{
  "dataset": "synthesized solo parts of chorales (CocoChorales)",
  "loss": "softmax",
  "encoder_norm_position": "sandwich",
  "encoder_activation": "geglu",
  "encoder_moe": "top_k",
  "encoder_num_experts": 4,
  "encoder_shared_expert": false,
  "encoder_layers": 12,
  "text_encoder_fused_qkv": true,
  "optimizer": "muon",
  "nesterov": true,
  "orthogonalizer": "newton_schulz_5",
  "epochs": 12.5
}
Rows from block 4 of the audio encoder of a small contrastive audio-text model, named by matrix and row number. Rows with one number belong to one neuron. Each number is 128 + 24 x the weight over its row's rms, rounded and kept within 0 to 255. All counts start at 0. Numbers have three digits each.
After each neuron's rows are labels from the 100 clips, of 14976, where the neuron reaches its largest size: "peak on" is the class under the peak. Only what is clearly more common there than usual is listed. The data: synthesized solo parts of chorales (CocoChorales).
# gate: MLP gate (encoder.blocks.4.mlp.gate.weight, 960x320), inputs 214-319
# fc1: MLP up (encoder.blocks.4.mlp.fc1.weight, 960x320), inputs 214-319
# fc2: MLP down (encoder.blocks.4.mlp.fc2.weight, 320x960, transposed), outputs 214-319

gate.535:146099128082128128128132122128114128094109157175128128110113137128138097128128130144128134113128164128128128157128183128136143150152060150128122100130095128149128128114128129164128108116126122128123141097128103141128154179096128092128091117123083194128132080144079104128128136142118114112128081083116128152178128149128
fc1.535:092128128112128142136148128144128147059094124100107137132126087128155109162130128129137166128158067145064156086113151137149128050083111128128140123095115163102128139128101126123105090151128099128136121128156119146128128133082155115128148157115128139128072128128116100111139128134166128128128110149128136128128173118085
fc2.535:119128133101128146128105128115081128112073140128125080140099128107158128130128103100137152134119094128078146128128136147147128128128113106114128129098128156147090128143085142106127128112087128104091120115128149143127137128128128128095183131128128099138174102128130130128110110128139155188099128132156128143154108113118
peak on: silence; A3

gate.589:104137113128123128131128128128128118128106128128128136082147128128128176128132128102128119113101128128133153114133087130104170098184128094105128127148150125080176128128109110119096121121225126173123128128061148179078072128108128156121128157128124128131128128109145104089158110133128122194163143177149143106144117136128
fc1.589:119176128066120163139108128128128128068183167163128177134169128128075158100122061095128102128134128141152128131063129128091150130116128165128101127105079116128128110125184128165128148128111146128147101128149082128085124121176128166141128128128173128141128103128128128149106150119126109148128137128147134112139128128131
fc2.589:128128066090085128166135128128128123101159085125173182128128078105157125092128121128163072201128147137107139128128110128126145128183128150112159111139128128128155118094145128128128126162128091128128128100110096121178128131128087124128128148152128133128128181128128119204128131111129128128128128128127128128118128116128
peak on: G3; G#3

gate.635:180149094144128132128128128128160113084102203238117050092142128164145115137168115128103158128128107134128128104128151103121128165185128192137128128128167125106128128115139132071096128143128097128130128152106166128128118092128116167127119129142155105143128090128122128128128081128087101154132122128129128128148110128128
fc1.635:114094100128128120128151128124128115126136128192099128117117128135098177129142100177111088128128086132093102141140114125143128114113107134128062184159108107128068117110130128128128128128128092151107122143107117135128164151156128137101133175126128120117155147128123162171128112133133104127093128145128113065128130128146
fc2.635:186139109089158128078124116128088128103136128106126101125110131130163128067112128085116128111128128128152105117142177128179130146183121128128128128128109140119193128128139126157129135125121128140128134121109145144125128128136128118113095129120107128128131147131132065137181113161131128118116128089128129128081128128128
peak on: silence

gate.413:113119128108077128128156132111128140157169128128128097138167135128153128128128128177128127121198136128184153126117150128130075148128115128067128056128110109093128118128121128121197092118110128128128138128139128068155094107172128088113128142128176144128107144128128108129115128174133128139162188128128115131182112128130
fc1.413:135094152100084102067128141128128107172108156128131117071097128120093106128114211116164151154128118128132108128128126128122125123128101131115136148117156128179097126093150115069122124138128120108166128128135065128128108111180128128145128116133128136154128128128128139102113146101121118128128145128132097128143115138128
fc2.413:118144128068128128155128158128067125121194128131116128128128154139125128150134128128107165128132087128128128128132135112125128128157173091135135164128123128133128108169181128154079167145128130128165128141128126128112075119064136095128137114162126128061128149128151131175164137086170128212128128128126128145133091128111
peak on: G3

gate.493:128085143096109128131159131137126140128108127149092128118149113138124149128135128128086154128128137109128147112130128131072113146109128187084128069128172124128130088128052082121092149123159137111128174128123089139128098150146088135130175128154125144131116141103128151175145128108119167132151153087182123128128135128097
fc1.493:080128155128155128128128149107081128128128106171125108126125128102128084149093128136144149133128129128128128114115128128111118128077118246142128123142128131138123140128117191148144163124128163128142144200115159130127097128128094128128118123111139128157156109128202148074144065128158128144123196149188128128148157128104
fc2.493:128174128128166170115128118120128128075141101164105128109124088128110090080128118128135079128086176089070128148128128194139128092105128115128128121168128094128156156109128069128145128132127140140097166142128124153198128108104130128154119127128128115122128128157128093128128128133158134196154128172141128137132141123208
peak on: G#3

gate.443:128128128076140130128128152087115128119123148091150128128115129192128133110128139128131104121147127113128115116116098128124188155128127136135128158102128114112128100138109112110092147145140098119117129118128128164123136136137147128128160128089139127128128161086143128078101128126111128128161198101105128128140124179128
fc1.443:163105097102186134122160122127128128089138128117121120134121140128128128145107115128150128178131123090154110131158125128139104075098134185120128112131118128139185079160124138128085102188108128128129142187129128139139131090128107128082152128095162098128138141117128097128087147156122091152137201179099150128172138102156
fc2.443:128117098126131131142141158128069142128118163128176092210168173128109128145128128094148125128121128135178061126113087149128116142128128118136128140134129098096166069128128074077128118140128122156121130152128172145186103096134128136128130135104080082128150143149128078128128123139121103128172174168108128128038128133148
peak on: F#3

gate.357:106131129099126128128152128112128128121175072070103128160105154164137111128128128128133075126106128110146158144128128128128082124098109128116124111116128065128128185062128141128122138159144166198128062118139135098128128144094134156158098128073128128128141131128128117124128141147128167166128118166097147097151122113128
fc1.357:141163098120132128105119128128154128150128161128150128133128128125128136128055128132128103106096128124121169128143110100078128045091128095128128095128100157128139093128128117128170128148128122116094128117096089128111128128153128128092144142099128128131128130128134117128138156109155151120159085128162108187128128129130
fc2.357:135132167128114096128128120128114108065174155134137116129128128128150067143148136132128128117128130062178128156153159151152126129128128109146114117164102179157121146116128128151128138086122146114163145125070121086146128198166076128114172115175143128128153157121106097128128131131128145128105084073128131140128128174158
peak on: G#3; silence

gate.691:183113100087128147128123111164161096119133140162189087159069155138071128161120120199143130141112154093128128171128141124128128118128158139166084128124095120128146149173114167130158128166128151111128141132072184116128167128103128165128143128131128152102139115128165128155116123128128102132128128140127128128102129094140
fc1.691:132105112099128073089147167128128128075094166147153143102128121074128129128128130115128128111128146128128128142128148117140117160128151128174128128128124126134128098127128127183154150128109159144114164128154128113067182113106128115129111132110146164120135094128125138128172174128144128137128138141149127154128163174125
fc2.691:128184128150128148144128152138168156164144128186128151128128155126109105102128114114128128150128117070150138160128117128115128110129123128199098158193101128137099128176104086129128093156128140088135127131092128128100163107128146109117128135128161119127122103179128137153171138121189081130114128128128133138121166193113
peak on: G#5; G#4

gate.126:132128128158119111128095147125128113148120131111162110088128115128101143080128132140157110112086115128138151128085172068146128176122127179128128129137139112150128128128160140143142104128128128117117128174121172145111139052128131151142102132128128107128108109116090128116168177149114165128144150128107128128128128162149
fc1.126:128128146121128128098172128128128128112128092114128128129113130141121128136133172061152091157163147128097128085128117158114109128128128128140143152128105105176128128128128121097128136128160110128117156128061162128128172100173128128128108117128143128163175102175128128128128118157112128191128047128128128141076224057110
fc2.126:151128128123137143128116128106115109119128144128096145163128128137128128128104161117210171128128123128128128128128150113087128130106128094196146143127128128140150130118176134128119128128128128127128176131127089128084163090128128128190153135128079128152135094161086128128117155128159127139099128125128101052128098086134
peak on: F3

gate.630:128104128128113130128145113099128113131128131128126135128106099129128193123128161103109138128109128125097109128112158128064150149166143167195079128117095081141094128094128087129114128089140128123128128128126056148152111145066108143139128139155096101110096175170128135128120128132128163128167135142175114128128128128128
fc1.630:128073167103145128128163122128128108090128110127161128100083128094147104128146125131167192128148108128128165121128116044116171085121168109079136137128125139117116118128123128128129128128118099148128096128141148100153108156113128135128128128103110120128130137128089096128103131104128192128090065128128108128128108132079
fc2.630:116128162117128175128148158145128128136115128155194128128106171128072148123128097139143114138194129108166160132124146108128160139128107140112106157128154128128128128128128148128156123128128128128134201128128135128118128128138128162177094057133148117131089128102084128128128127128108119128128161128128180129116073134119
peak on: C5

gate.347:090113121128084078080134128128092128128159107127147159113128128197128086022167128128171139143139136124112109149067128193148154128128080136128094114076102152144128128128128115147128138128175158128110107145163112143164143104088125118122153128128107159127128128128133114091150128109100105167099137159128128088183128142105
fc1.347:131177135128140128128128121128164128147128128102128090128155128119128151138085111122128138110145131172112128086152152156129129128146164128128153128128152128152114128093128099128095128128128094128115171134154128127128123128094161171108128128109140128132133135128128112131128128135095128136141128128149128151128128119128
fc2.347:110128055104105083128128128128092102129139152096159093128153135132128111179123070105169128175128135145105164128145079137136128128128129080137147128130069159128066158128128128133115113120120146129128156128128112128110127128129128139128174128118118128109094169158128128118128123146128131150093133128128157128162128080127
peak on: silence

gate.490:128146128136172128118095128128128131150179128189128101139128104127155079160112128121132115128157138120141128153128111128163180128115128069128138103192113130139103152111128157128128128128128085128110130156132128115128128080081128111082128128081155110146128110128128171128122148148158128128128145115140160091164147133156
fc1.490:174130142111123160191128152128128082161128128128148128163123079082114128128114148119090118075134118109128159088128132130162135121128115128128128034128198128148156158156128139148195157150128171128108128108135139128128131128128128131128128101159128105094128163128102128104101182091129148082113128179128128120139159128077
fc2.490:125149132093086128090128135134117094092128128171128102118170128128129128127128128128128125172155201157128150128164126156136128112112205167128140128070095128128128128128100116128128096125121128093139128128128128120128180143139128094118128128135128130108128128128128128128128159128149128129127165107128128151134118128128
peak on: A4; D4

gate.636:128130128128086151084136181134164115128102132128112128078108109113109133099133231136122128124138149100153121128128171130172128128112128096110128177139100131106157110139112108128113128057095146116128128169128117140090112128128156128132174165073076122104128128128190160170135128119126124125128128111128112143173091128183
fc1.636:100143112151111111111128121124133142128107128117128128131128128117128116128155135162151151145132163148115130105128128167105128060157111155128100128156128106119123128128149117188166103081112121128149128104117123124141103121128204177096118126109130142128077128128132128128128128146121158128100128078156179091218128107134
fc2.636:128157121128128139136128131106110148171092128134109166105156127156121128144128089149113128125188150043128175156128128128099131057134164128132128128122151153128128128128115105131118128104148072128037128128063128113128099142100091127128128128063128174130145133119123130128144169128108114110118168128128187102128106208124
peak on: A4

gate.368:090120175172128090128124128151113072128156113144126141114143141118118144149142128128145130128129103111167143137094128127128104149137118144128144125128128128139059128084188122139074106128170101118123102126116113168147133119128090128128126125128128161189115137128139126111108102123159121125120128128199128118128102128141
fc1.368:103128134128156150107128133105123107116128149140126101099158137128128133128128133130147100128131099128128136145116115145128128109098147128104094142115128113099128118104095121155100128124146128128156122130143133164120114128144128128135128148150192146128126128194129098130128086128158128133097128162119131109128112143106
fc2.368:096128123158128137128128122127192128128136113097128095124128126129160160158143128154128142128090130115079102136139134128118172119128134129112114128174128128159138128128077180167137128157128189135128141128167139152114151072127116128128128127141165114094128146122152147136155098162145128116218128196101128138128139100128
peak on: silence

gate.119:175131156128140136129128128136128128142130137132138101118168091156087128171128152089110177120149128097105088131078128118128140161089100131132162130144084150140159128128140197182111151122121128115128124135163165128110099130128132146118168154139128116130093175128090086102128134086132107128128094128116128105075158124127
fc1.119:141133138146123149132124111128162138113174143141128141171170128093128139122102124125126138136136128098101097089128140111171097128111128123169109108128065120146128128128157128090091163144182128128101117142128136115125126109128147085159178119139108175117098159128100166128067141127130128125114093050168159110151145136128
fc2.119:110129148128100121076145118139105123128128128128128148116103143128156128128128128132157128169085136116152098128137128140126108124155137127110150128164072127128128128162122113198128128156163117106163097128128128123176137128128098109123143144136128147128120105128176112178122120116090128172128148128117128087084128128156
peak on: C#5

gate.681:126128146128128156128139128119128128128128128112109133122151123100124132162128128134114192116141128131126130128134076128095103118128131128164128160118093149101128128128132128128158128162117178128128151145136119085163079117132168137112128128128138128123130160128134123145186125128137155128132194128078162128114146128140
fc1.681:190108128129116135128154128131143128150095132128133185124128180128108131142177128130128128142123128128153128192129128138131152120150128115181128117145099084125184128176142084111121128128128078128128128106082092154128128110115128113135137097136128172123156077128137111129139107135126079087133131141128105107128094085118
fc2.681:133118128128121128152142103128175130172164100128114140128085127105130127128128128105115078093104151163105132113142132106182135128095128148156128112098117124130136069152128122132166128128128122092128107128131161128128110128128114160132143128150148059157128143131093147127094118077112156119081134106086094115128098130105
peak on: F#3; F#5

gate.240:125145094157128139078079115128128101140173099128155128092146073126131128080128128090165157121128118138135128128125128163128135128113129128081082074107173128099116183128156129107128118083169119171128156096133119134113128128128128148128104125128178134159130149128078062128128128128056150082128138136140128088155103128103
fc1.240:130119106128123128129105117128159128161158128128128128135146128141123094128128140145120065128190157098166064132134163153131128126177128128152137137192129156102119077155128128128096163128120152135128104128115139128149130123100088128121128122128164121128093163159137128128161131159084175128128128186128131096124102134083
fc2.240:128144145101128149128099132128118128158122128128128172115128128172128128146128154128101085128128142118167113118128158128134128128146128128129147131085139114128128109128128128128119121124132211140128133128119128078130135143171191153128147128129197094152107131144135170128068128128161073123120069137111140151128080160164
peak on: G#5

gate.584:128145130164171101120140197134128144174128128128126128128037137143128108148128128121128140151102143123144188091128128117164128106147128127105128156128116128143128114128169108129077141128103161138141103107104124092099083154090139128112128118108132128160105145159082108128128102128140128126128128128062128128090128128128
fc1.584:124155128128128128128097128154153128140128128182118118101114155122183122128097128123167111128128143128128174128128128140128128144097100128118147128210128128161102133113109120128128141131119128128090054116128128128128141138128116155128130158128128155136128151128165159127092089095128153112128083173164137169132160128164
fc2.584:062128109129122121169115165171144106135141078128122128128111131128120135101146138155128125152129121128159053128098103128122191139187117143134125128128070084113130123120129128140148128152111109145128156086113128149161096108128160096126128155168156140143175144128096128129125077133074167112133064091107140128102128128068
peak on: G#5; A#4

gate.540:085167190076138128072161128128128099109128135098141128167112109158128137135170109089128129122087119123128121128128154137128129102128128174118134128132080128153128136150116157128103131134104128095128131162124128113120128113164095128143128128128134128160085128128156128128144128136143133134135178162139120167159159116128
fc1.540:129128097105128128103128104098188128125090112128128102185128143120171152131088109100206097128128176133128118072122095114126128128123136120133128104153169124092154128155128163110118184123109128128128152124135123128149130095128200128056134111128128088128128133170143086129135128128147128128128138110162081154143100105128
fc2.540:120128224077155099128152145086156129128128117049094140128128128145161155128115128127128114128115128099128158165128178128084152128128128128098144128128161111130174122118130122103136128128128062136131128128104153102120158167128128145078148125097128175142166130128170107128131156192130128119102110128140133100135128148150
peak on: C#5

gate.520:108092134072091128135128141128143128119136074128174119126142153101156114136128146103128082146095160169160127120078128129131128117165123150119128128128163128145120111137139128106128128180188128128135128128126092146118128128128105091079132128106128128097076124187156133147106103163128127140128142147134129099132128118128
fc1.520:128105128148114128128128143119116128082091161128095111099124128128119129128128128108128128128147167133136147095101122128128128128128111176128128143128123139107147129127175095137131128128144172128097166128156078128128128163128137154150153151123093138129128114140139115126152128135177128128107128136128128158137118128128
fc2.520:146128128164105131134128128128158128128157128114128139141071162166108133147128106149150128118104105101128128110128128136052104128128133128111120128128128153126128165128128132128080143132126073128128128087168128158161098147128128128115128128128096167157128123128126128141130160128128135112124149136128170132130100051099
peak on: F#3; G3

gate.633:124140175076128145163150149128128128171120139119155116165128133167114128138128127128142109159115128110143119161115114118124137170131128116111141140128170112128087175158128106128128128128128141125107145124134165133137096128130117116128148128037090128128166179128120167128086118128128156118122146131145135132132136132128
fc1.633:150107168128097128139128091173131133099182068160117090128096105193128112118173170179128123137122124140128146055139128128115129126198128128126128116134165138119128101127155077128118153128134128109107172106024163128158128128098128084174124143128111147143203164128125144085128115128163092128127102128119168128169143128128
fc2.633:128102111128194118100128128149132128181133125128111125128139128133128127128209128128142175146128137128115128128131128128128109152128128114095184145094138128127128120128098110172186110128132128130156153181104103081197111124119128112128131128146086130128128117158128128128125107128127151165128100128120112128187143128168
peak on: G#5; B3

gate.34:165128175128145088126126150177128128183176134121136128128111142114128128113125146128142169107128128128099171134100128128128154128162128128121136127086100128180096128133152128137128056128126150128123173121189096128128093160128122158128150128128147128128165112172128126179142165128088147128097076144128110115127090068128
fc1.34:129120139171131128127128128141128128093093128144103114144163095093135179153143160081128142102159137128122128138128120138128131132128128129147170138128123113109128113171179128128128128097078128128099095129128124126169205128148137115128087152137128098128128128146117090119128079151121192128131152082123143128128118125200
fc2.34:128092080145144083128115128128139165137158128148139128125135118116128087149138128136128070095128143128125136138128128155128128128128128128128161111128128118177115078155128129138100107128115128073104199117153115081148087137135143142077111039120071128105103145128128166141172128153146073096104148128139130098128178164128
peak on: F3

gate.580:124150089140149115099128128168128128128130147125173128165137085097127119128145128129097136082128128164098103144134162128113133124129128128100161154131128101088128128141128191125147174080156128057128128142122128128128128128128148128128128123128125128072128118072148145128161060128149173128152136077128171127103107143128
fc1.580:130087107139108129128178128071145128101172128115154115144104159130144126128128128097131189170145086142142128137173114139097152107128147131182092128089143144128155157125128128128128130128147174103128148139105082128147128195120152128090120128154128104185160128101168103128078092160101092146128128128128147154124167098128
fc2.580:128167128187083128128115155130128124128109133128136128120149118128109126128136128108128128128112082128100098116176125144148128128098143128128128129128115101089081135107134109164098075144128179122108124098128169128109090154105128075135128113071125128094132163128128128170128148083119128116128095116114120128108116105128
peak on: A3

gate.495:120128100091085128091128128166128111102149135144119128128128128104129091186128128128128113109128128114134131162130156152128175123128163085128111150173105098161136179140128098063128145138150145147176164128104097123041071093128138136133121117106109088155139128162128128126096098163128096115128128157114128128128128127140
fc1.495:116116128112133140128121116130198128083137128130149147096128159135137105118141072135118099150128106093128144109092111121095103111077128157107130080161128132114127113181128142176148128162087097128128118092090128186128160128149162143128129128118099118139163115128138101128150144128128106128146189128128150154091128165151
fc2.495:128221087128173130118113128090124085128127128115128137159153147175118168105134145128125100128161148157128134120133128128174128098132152112193118188128204129129121094101078137160136164128104151128128141111149150149157166146131184166128124128106128129128128146128128128099102088089085128165126135128076132116170128154128
peak on: G#5

gate.124:128128128128083129128128141164128128147165138161128128128128135134128131128128075128122126091108180093128107128107110100132118145128108128128128140096180136176134116126097154165182128080206128177109128120086108213094128128112128128163098159112110122150179115169176128128089128158120217120116096101125128125128122135128
fc1.124:128090184095142205132148117170166145128175125109128148128100135140128114106100122128167137101147128130128195128139090127180128099143113096109129117128128128152167128100135123128145128113128186154096128129148066128136128086128113150132119149093114108151116081146146128115128112094161128124095161128118148088137149155143
fc2.124:132153125179047128128145128128110147104140128128174132128115128156086173171068160128124149135119128128064128165147127123128091128114084076114128139159128132098128119142135105136128128152141128084177126128121090120114128144133098108128177128128171128129131153128095136143128152174128128092171102134149128149128128120128
peak on: D#4

gate.396:128156128120191128121128138128153081146117128150144156153132096086128078118128162116145130110108128128117171128119121128091128128128135128117128146093140128128099125087128064128119119113093128156169119071120082115084128095128128148151122128131066114128150128139072125122128129128135108094089156125126156141139128124117
fc1.396:058129185172134165128104151143128130099128128122128128128128155170155168169117160128128131128110143128111125128128095128128128077114147128128121128123169119095134152091113098122128153116191120130119145128128104157067103128128112095166148128143164147060112166128126128084102160115106128128081129114128128128128128136071
fc2.396:128147112158128123090100121133128128137133160109093122126100128137164109179073121074163128166125128128128128128115123107148088070126079128128112104113128128128126131128128128126162132130090146128124146161126128123128129148128120139128095128128164148116128101128128098129130144116128128146128057144128083096122213128128
peak on: silence

gate.460:128117091120159128107126156146130127112172143126128168128128137121132128140128135058128128128106158167150128116128128160172143111152128128128142163128109096133160128116145128108155128138067128091128132128119124150061128153139128111128198094103128071128186128128124128128116128102128128079140112144183128152128154128097
fc1.460:128145138154146128141152130055144138091134128184140137109103134128128128128103128072147188164129078138135128080128128128128148128137128120152128125071145128128134099109171112128128166168110146128128096134146108110166111076135128128092109128135135128128097154123128145128123158128128128110128135154093128068089096117170
fc2.460:128107071132172131132139128119128158128128128109143111078157128146128131163068117128128128123128124078128166123128128140128132087128128127150128091128121144128133128170125128139136077107161128110177149148172129128121106109123159085149097128132128145128135128132128128123128068120153100128101138109128110129101190094090
peak on: D#4

gate.577:137132128127128120128113112123128209132128104145128135144187128167133116128124056174117177128128149156095160123111128123135128128148128128093097128163128131145128109128110182125128142083134128085209128092199128151116128114128111131106128165112128104144133128173151144128143118128168128124125108119128128128114128094090
fc1.577:140076178086084121107128149181128149101149128099118109128086128128086113157125152119117128160128139131098113153126128135153153073105128128128128128136148150128137100128154148129123092115072138146128114123108148139128128114146164128128121115106128141121128113155146117125167182083126176123116094128179128087129201155137
fc2.577:141141141075129150128154145130128128128128159128128128111128121049120128144108127100116112053080128128135128140117128091178128152123133156135091134132128128149128128128128118124128185128122134128132085168127084128062128117118170128128147133147134165188075101164128164150127121110113153128162104128128128080168179128139
peak on: G#5

gate.616:128128143121101128172128113128155142123143064122183117128097105128124156128181169108128119128143128159114125148128083162107128128084173127106128128128122147159094133173128105128110128091128120180129128120070087158121155184120097136132127143063089117128085106128122088119128143118138079160156128171146163134135083128119
fc1.616:131174144145084130114128145128129122128128128128128165168128125120128128138128149128128119128105102059118105128120128128151147111128093128140128151128128148128101088092128155127128117128114106108128128155121094171108122112128125128128113156128128128128130114133123081096128133125127116116077183128087128129168121128080
fc2.616:167103104140128119128128118075128151178135153085107117128121128124128096136114128128175157186144131128073173102128142147112117133112119117128135110178144100121137129128134080140128124141140116111038132128127128104103170096114128128134128123152170128143140108064130144128140128128073099087160163128162113128135093128110
peak on: F3

gate.742:128128150128178128128111128089128175147128136128128143128128033130128095093128128147128113128128178128103143130128149093128130107118140115128100095096119115157138128133128128128097128097137128131128149148133124128128174139142080128193128207107138124110159182152128102128128128136164128128080154128069133189119098104151
fc1.742:127151128128128117174139128121128110151137121109155166072140114148138088132108128135112133128096087148128128114109125128128125165099126113106143103108144109164128129093183115115170158094174137109115095117116183144144112145129120145178133123071150096160129129105121114187150128128038132096105162128088128071128128114115
fc2.742:156102130127128061091128140162122115128164154152120055100144119128168128159090177084128085119161128128147122128116099135126145188070173124119111137128113110142118128128128128134091135128138118143120122063128135054127125124108082128101149142124123107102165115117113128129091165127128187116128128140125128086095128104139
peak on: G#5; A5

gate.5:074128116109178081096188115114160153128128143128144129128168131128128146127126192128117128141128113116154086188177155153128152177112128161128128143109106121054128170104180128095140144161134121128165128128128086125127134132119128101162108151128128143128133173104109121163066128132086169107101059146069128128128130128146
fc1.5:107078139128128128128095116128128092134105159133139115112100128145128120182099128189067123076070126128106128128148103116136051093101136156112136175155156094150155134151128152116162128176119142093148151128116138128128128171111136128128128128131128061128128149107128081162156128143189088114128137143128124128166111069123
fc2.5:099133130076099128080128128162101128128124128092135128093128128114137163156128128128128135069181117125168101131128128128178121129128128137133121125140166141128089124135128128120143085128193133128128128114101128145128122128128130128104128128137128143124128149128120159147112119128111124128119132128109122075128128111161
peak on: silence

gate.595:117132124128128094131149095141152134164128109132166132150171078128128132121146128100158124131128142107128129155091147128125128144128117100134150128128125108162137092137089090128182152185112105128119139126128128128152126106103122122102128127128128127105094098188128154074128128128138128128128114132134128185128104135153
fc1.595:142067149097149155122134090131128128150128071128128128128128137098160108176142063128154160117128136129164088174174130126125126069099122175108128104142132065111128104128128124142174173126127150113098125128087113150095112099172167055128127128168128128161153128128114128120135111117128128105125128128159080122128128130128
fc2.595:128128125034136085103128101093149119128128092115128126110131128128122128097108128134142111128059128110153136148142133128135101102170157123092128128128155171128142143161139128163128128128112102128103122128125128118128123128139143140075128159162121117188145150128201100128117128128128135141123129158128128130116132171108
peak on: C#5

gate.150:128171128176063105122102128124128128128097090128090128128160119154094129142141128090136167112128144128075141128128055145135128161155120140151138120155118079128142107128128064093131209128136113136152137150167095213106169177138118128110171128121084091137128100169128128106112128136128128119138129153183147101149090105182
fc1.150:144128132128128128128157128114128140122139124130144129159098172134148109141084127081135128163128161182063128124128167114196128165142087128162108128136128138128128111082128128173122128128128128134033179128132077128116135163128120128142128139102126128109150171128128170149128130146128072159148128149164122210143121191083
fc2.150:128073132107128139081115142152128124116101095160128076117137128133088128128068137128108133116128130128128128141128128150145128128121140128128092105101078114128157128132115120126118122128157133128156128167100147091128219175128185105128112128147128134102132128093122102128128122124128128128128135156149079164116112128128
peak on: G3

gate.252:110147120149133130128128176128128121089128128155130128141128128103176128128128101153128135128128140170128109128171159120128128128149118141128092120128128173128178139161128133128133128158095128128159144128179128128136090128128128155128089085128128181151115128128098130065128127150154128104080094130171135120098157165113
fc1.252:123168128128116153140157128061110101068143115120128128133128133125131112101128111147128116114128079132128128128169128151128164128141128126138140076095102128128128148130116106128145128159128109128128111130128117127186071163111118127133096128128136128069124118229179143184128105127128128165143134122105098140143127128151
fc2.252:109128105108128128128092128128118128150140093128096128061102140196145125086112084140068147158128172110096128180126134126128148140108138113091125168107140118149126143128185103128090128128133151128140128151103128128140138098126100128136128127128125159128105131161141128154151128136128150165107128130101180128181148068070
peak on: C#5

gate.400:078066194183128175128161117128161128119143164102088122159128128139162157167133128113106164143128134128145102152094140159128126106128128133128128098118095087102141146114152132128165136085128128198129116128128128128152128142128128097128123105106128072128116128111128143123092061103128128128114135106137145128163128140111
fc1.400:106078158176147108134129140133142130128128128133131144128128128122128128135128124128106116133058116128093109128107125075141072128128082128128081128121128124128102128185089152128175128118143128128128141138141158128081128091126132076130091128105117131164185128141128092128089066127126194124122128108128185154105113125128
fc2.400:123107128128128128128156114141128157146111128128128128116140125127128142128128104128128128132117132110160127132128102128114122118163121128169141104128152092128128116126134113136141152108128112128111091141128103067068159162113117128144105122141133129148112128158128133128128138087128128128091128142128146128155123150049
peak on: C5

gate.77:140128164128128167134128181148128128156201081121196134098128142159161128086128130162137145127177122091128155150154147140128095141111148146123128103086112136138127144169088166083130128152161144128172095043175187128171179128128128105116151101100151128108128149128168104149119119110127153128128136155128166105140141128128
fc1.77:096128128148156128136139128128151128148170128104128109128135133121113095128128088126160134128128128128128128129161076128094127128128143112151143128172124128088128179128127155102134119094150128098128137131136168116128128052137153121129148101072128121128128161128144105104056128128122118128128128128128128131148137043128
fc2.77:092102143140128128168128096128128128116118128132161169128149128206128128128098139142128128056140128124163128128134128128122128128116123101128103152128152133128087153069113128128128128128128139126129166149128110191172161182128143128128162112128131163074128147128093128115139128098152128128110128128125172128134165124128
peak on: G#3

gate.184:195146128123136114082133128128139128128128121127116138100148119072073150113113118114158128146128147128177178145091051121118129161151155106128075090112128128128142128128121121163128128139135128134152128128125107128128125180149117080121117139128140161128128123160094168124092103102124090125128155124132149114148129129163
fc1.184:139124128143128129128110128156147108123135143070128163128127128128095159124079078158136176128139128120106128141164128113084134109128115135128100146164150094144128052128177117106153132090145128146113135078089221128083128159139128128089118149139096111151161104101128130132199108128158122071137128139098145128116128157141
fc2.184:078112128095128100161128184175059187128142103128070164187086128128152128145102088128138128128151139092128128108155041131128112134122127128112128118128174128109101153108128108128110128096100119089108096112096155106117111113128149128128078128158128128128187128164178139166128124096128155096115108159108146140182141128149
peak on: C#5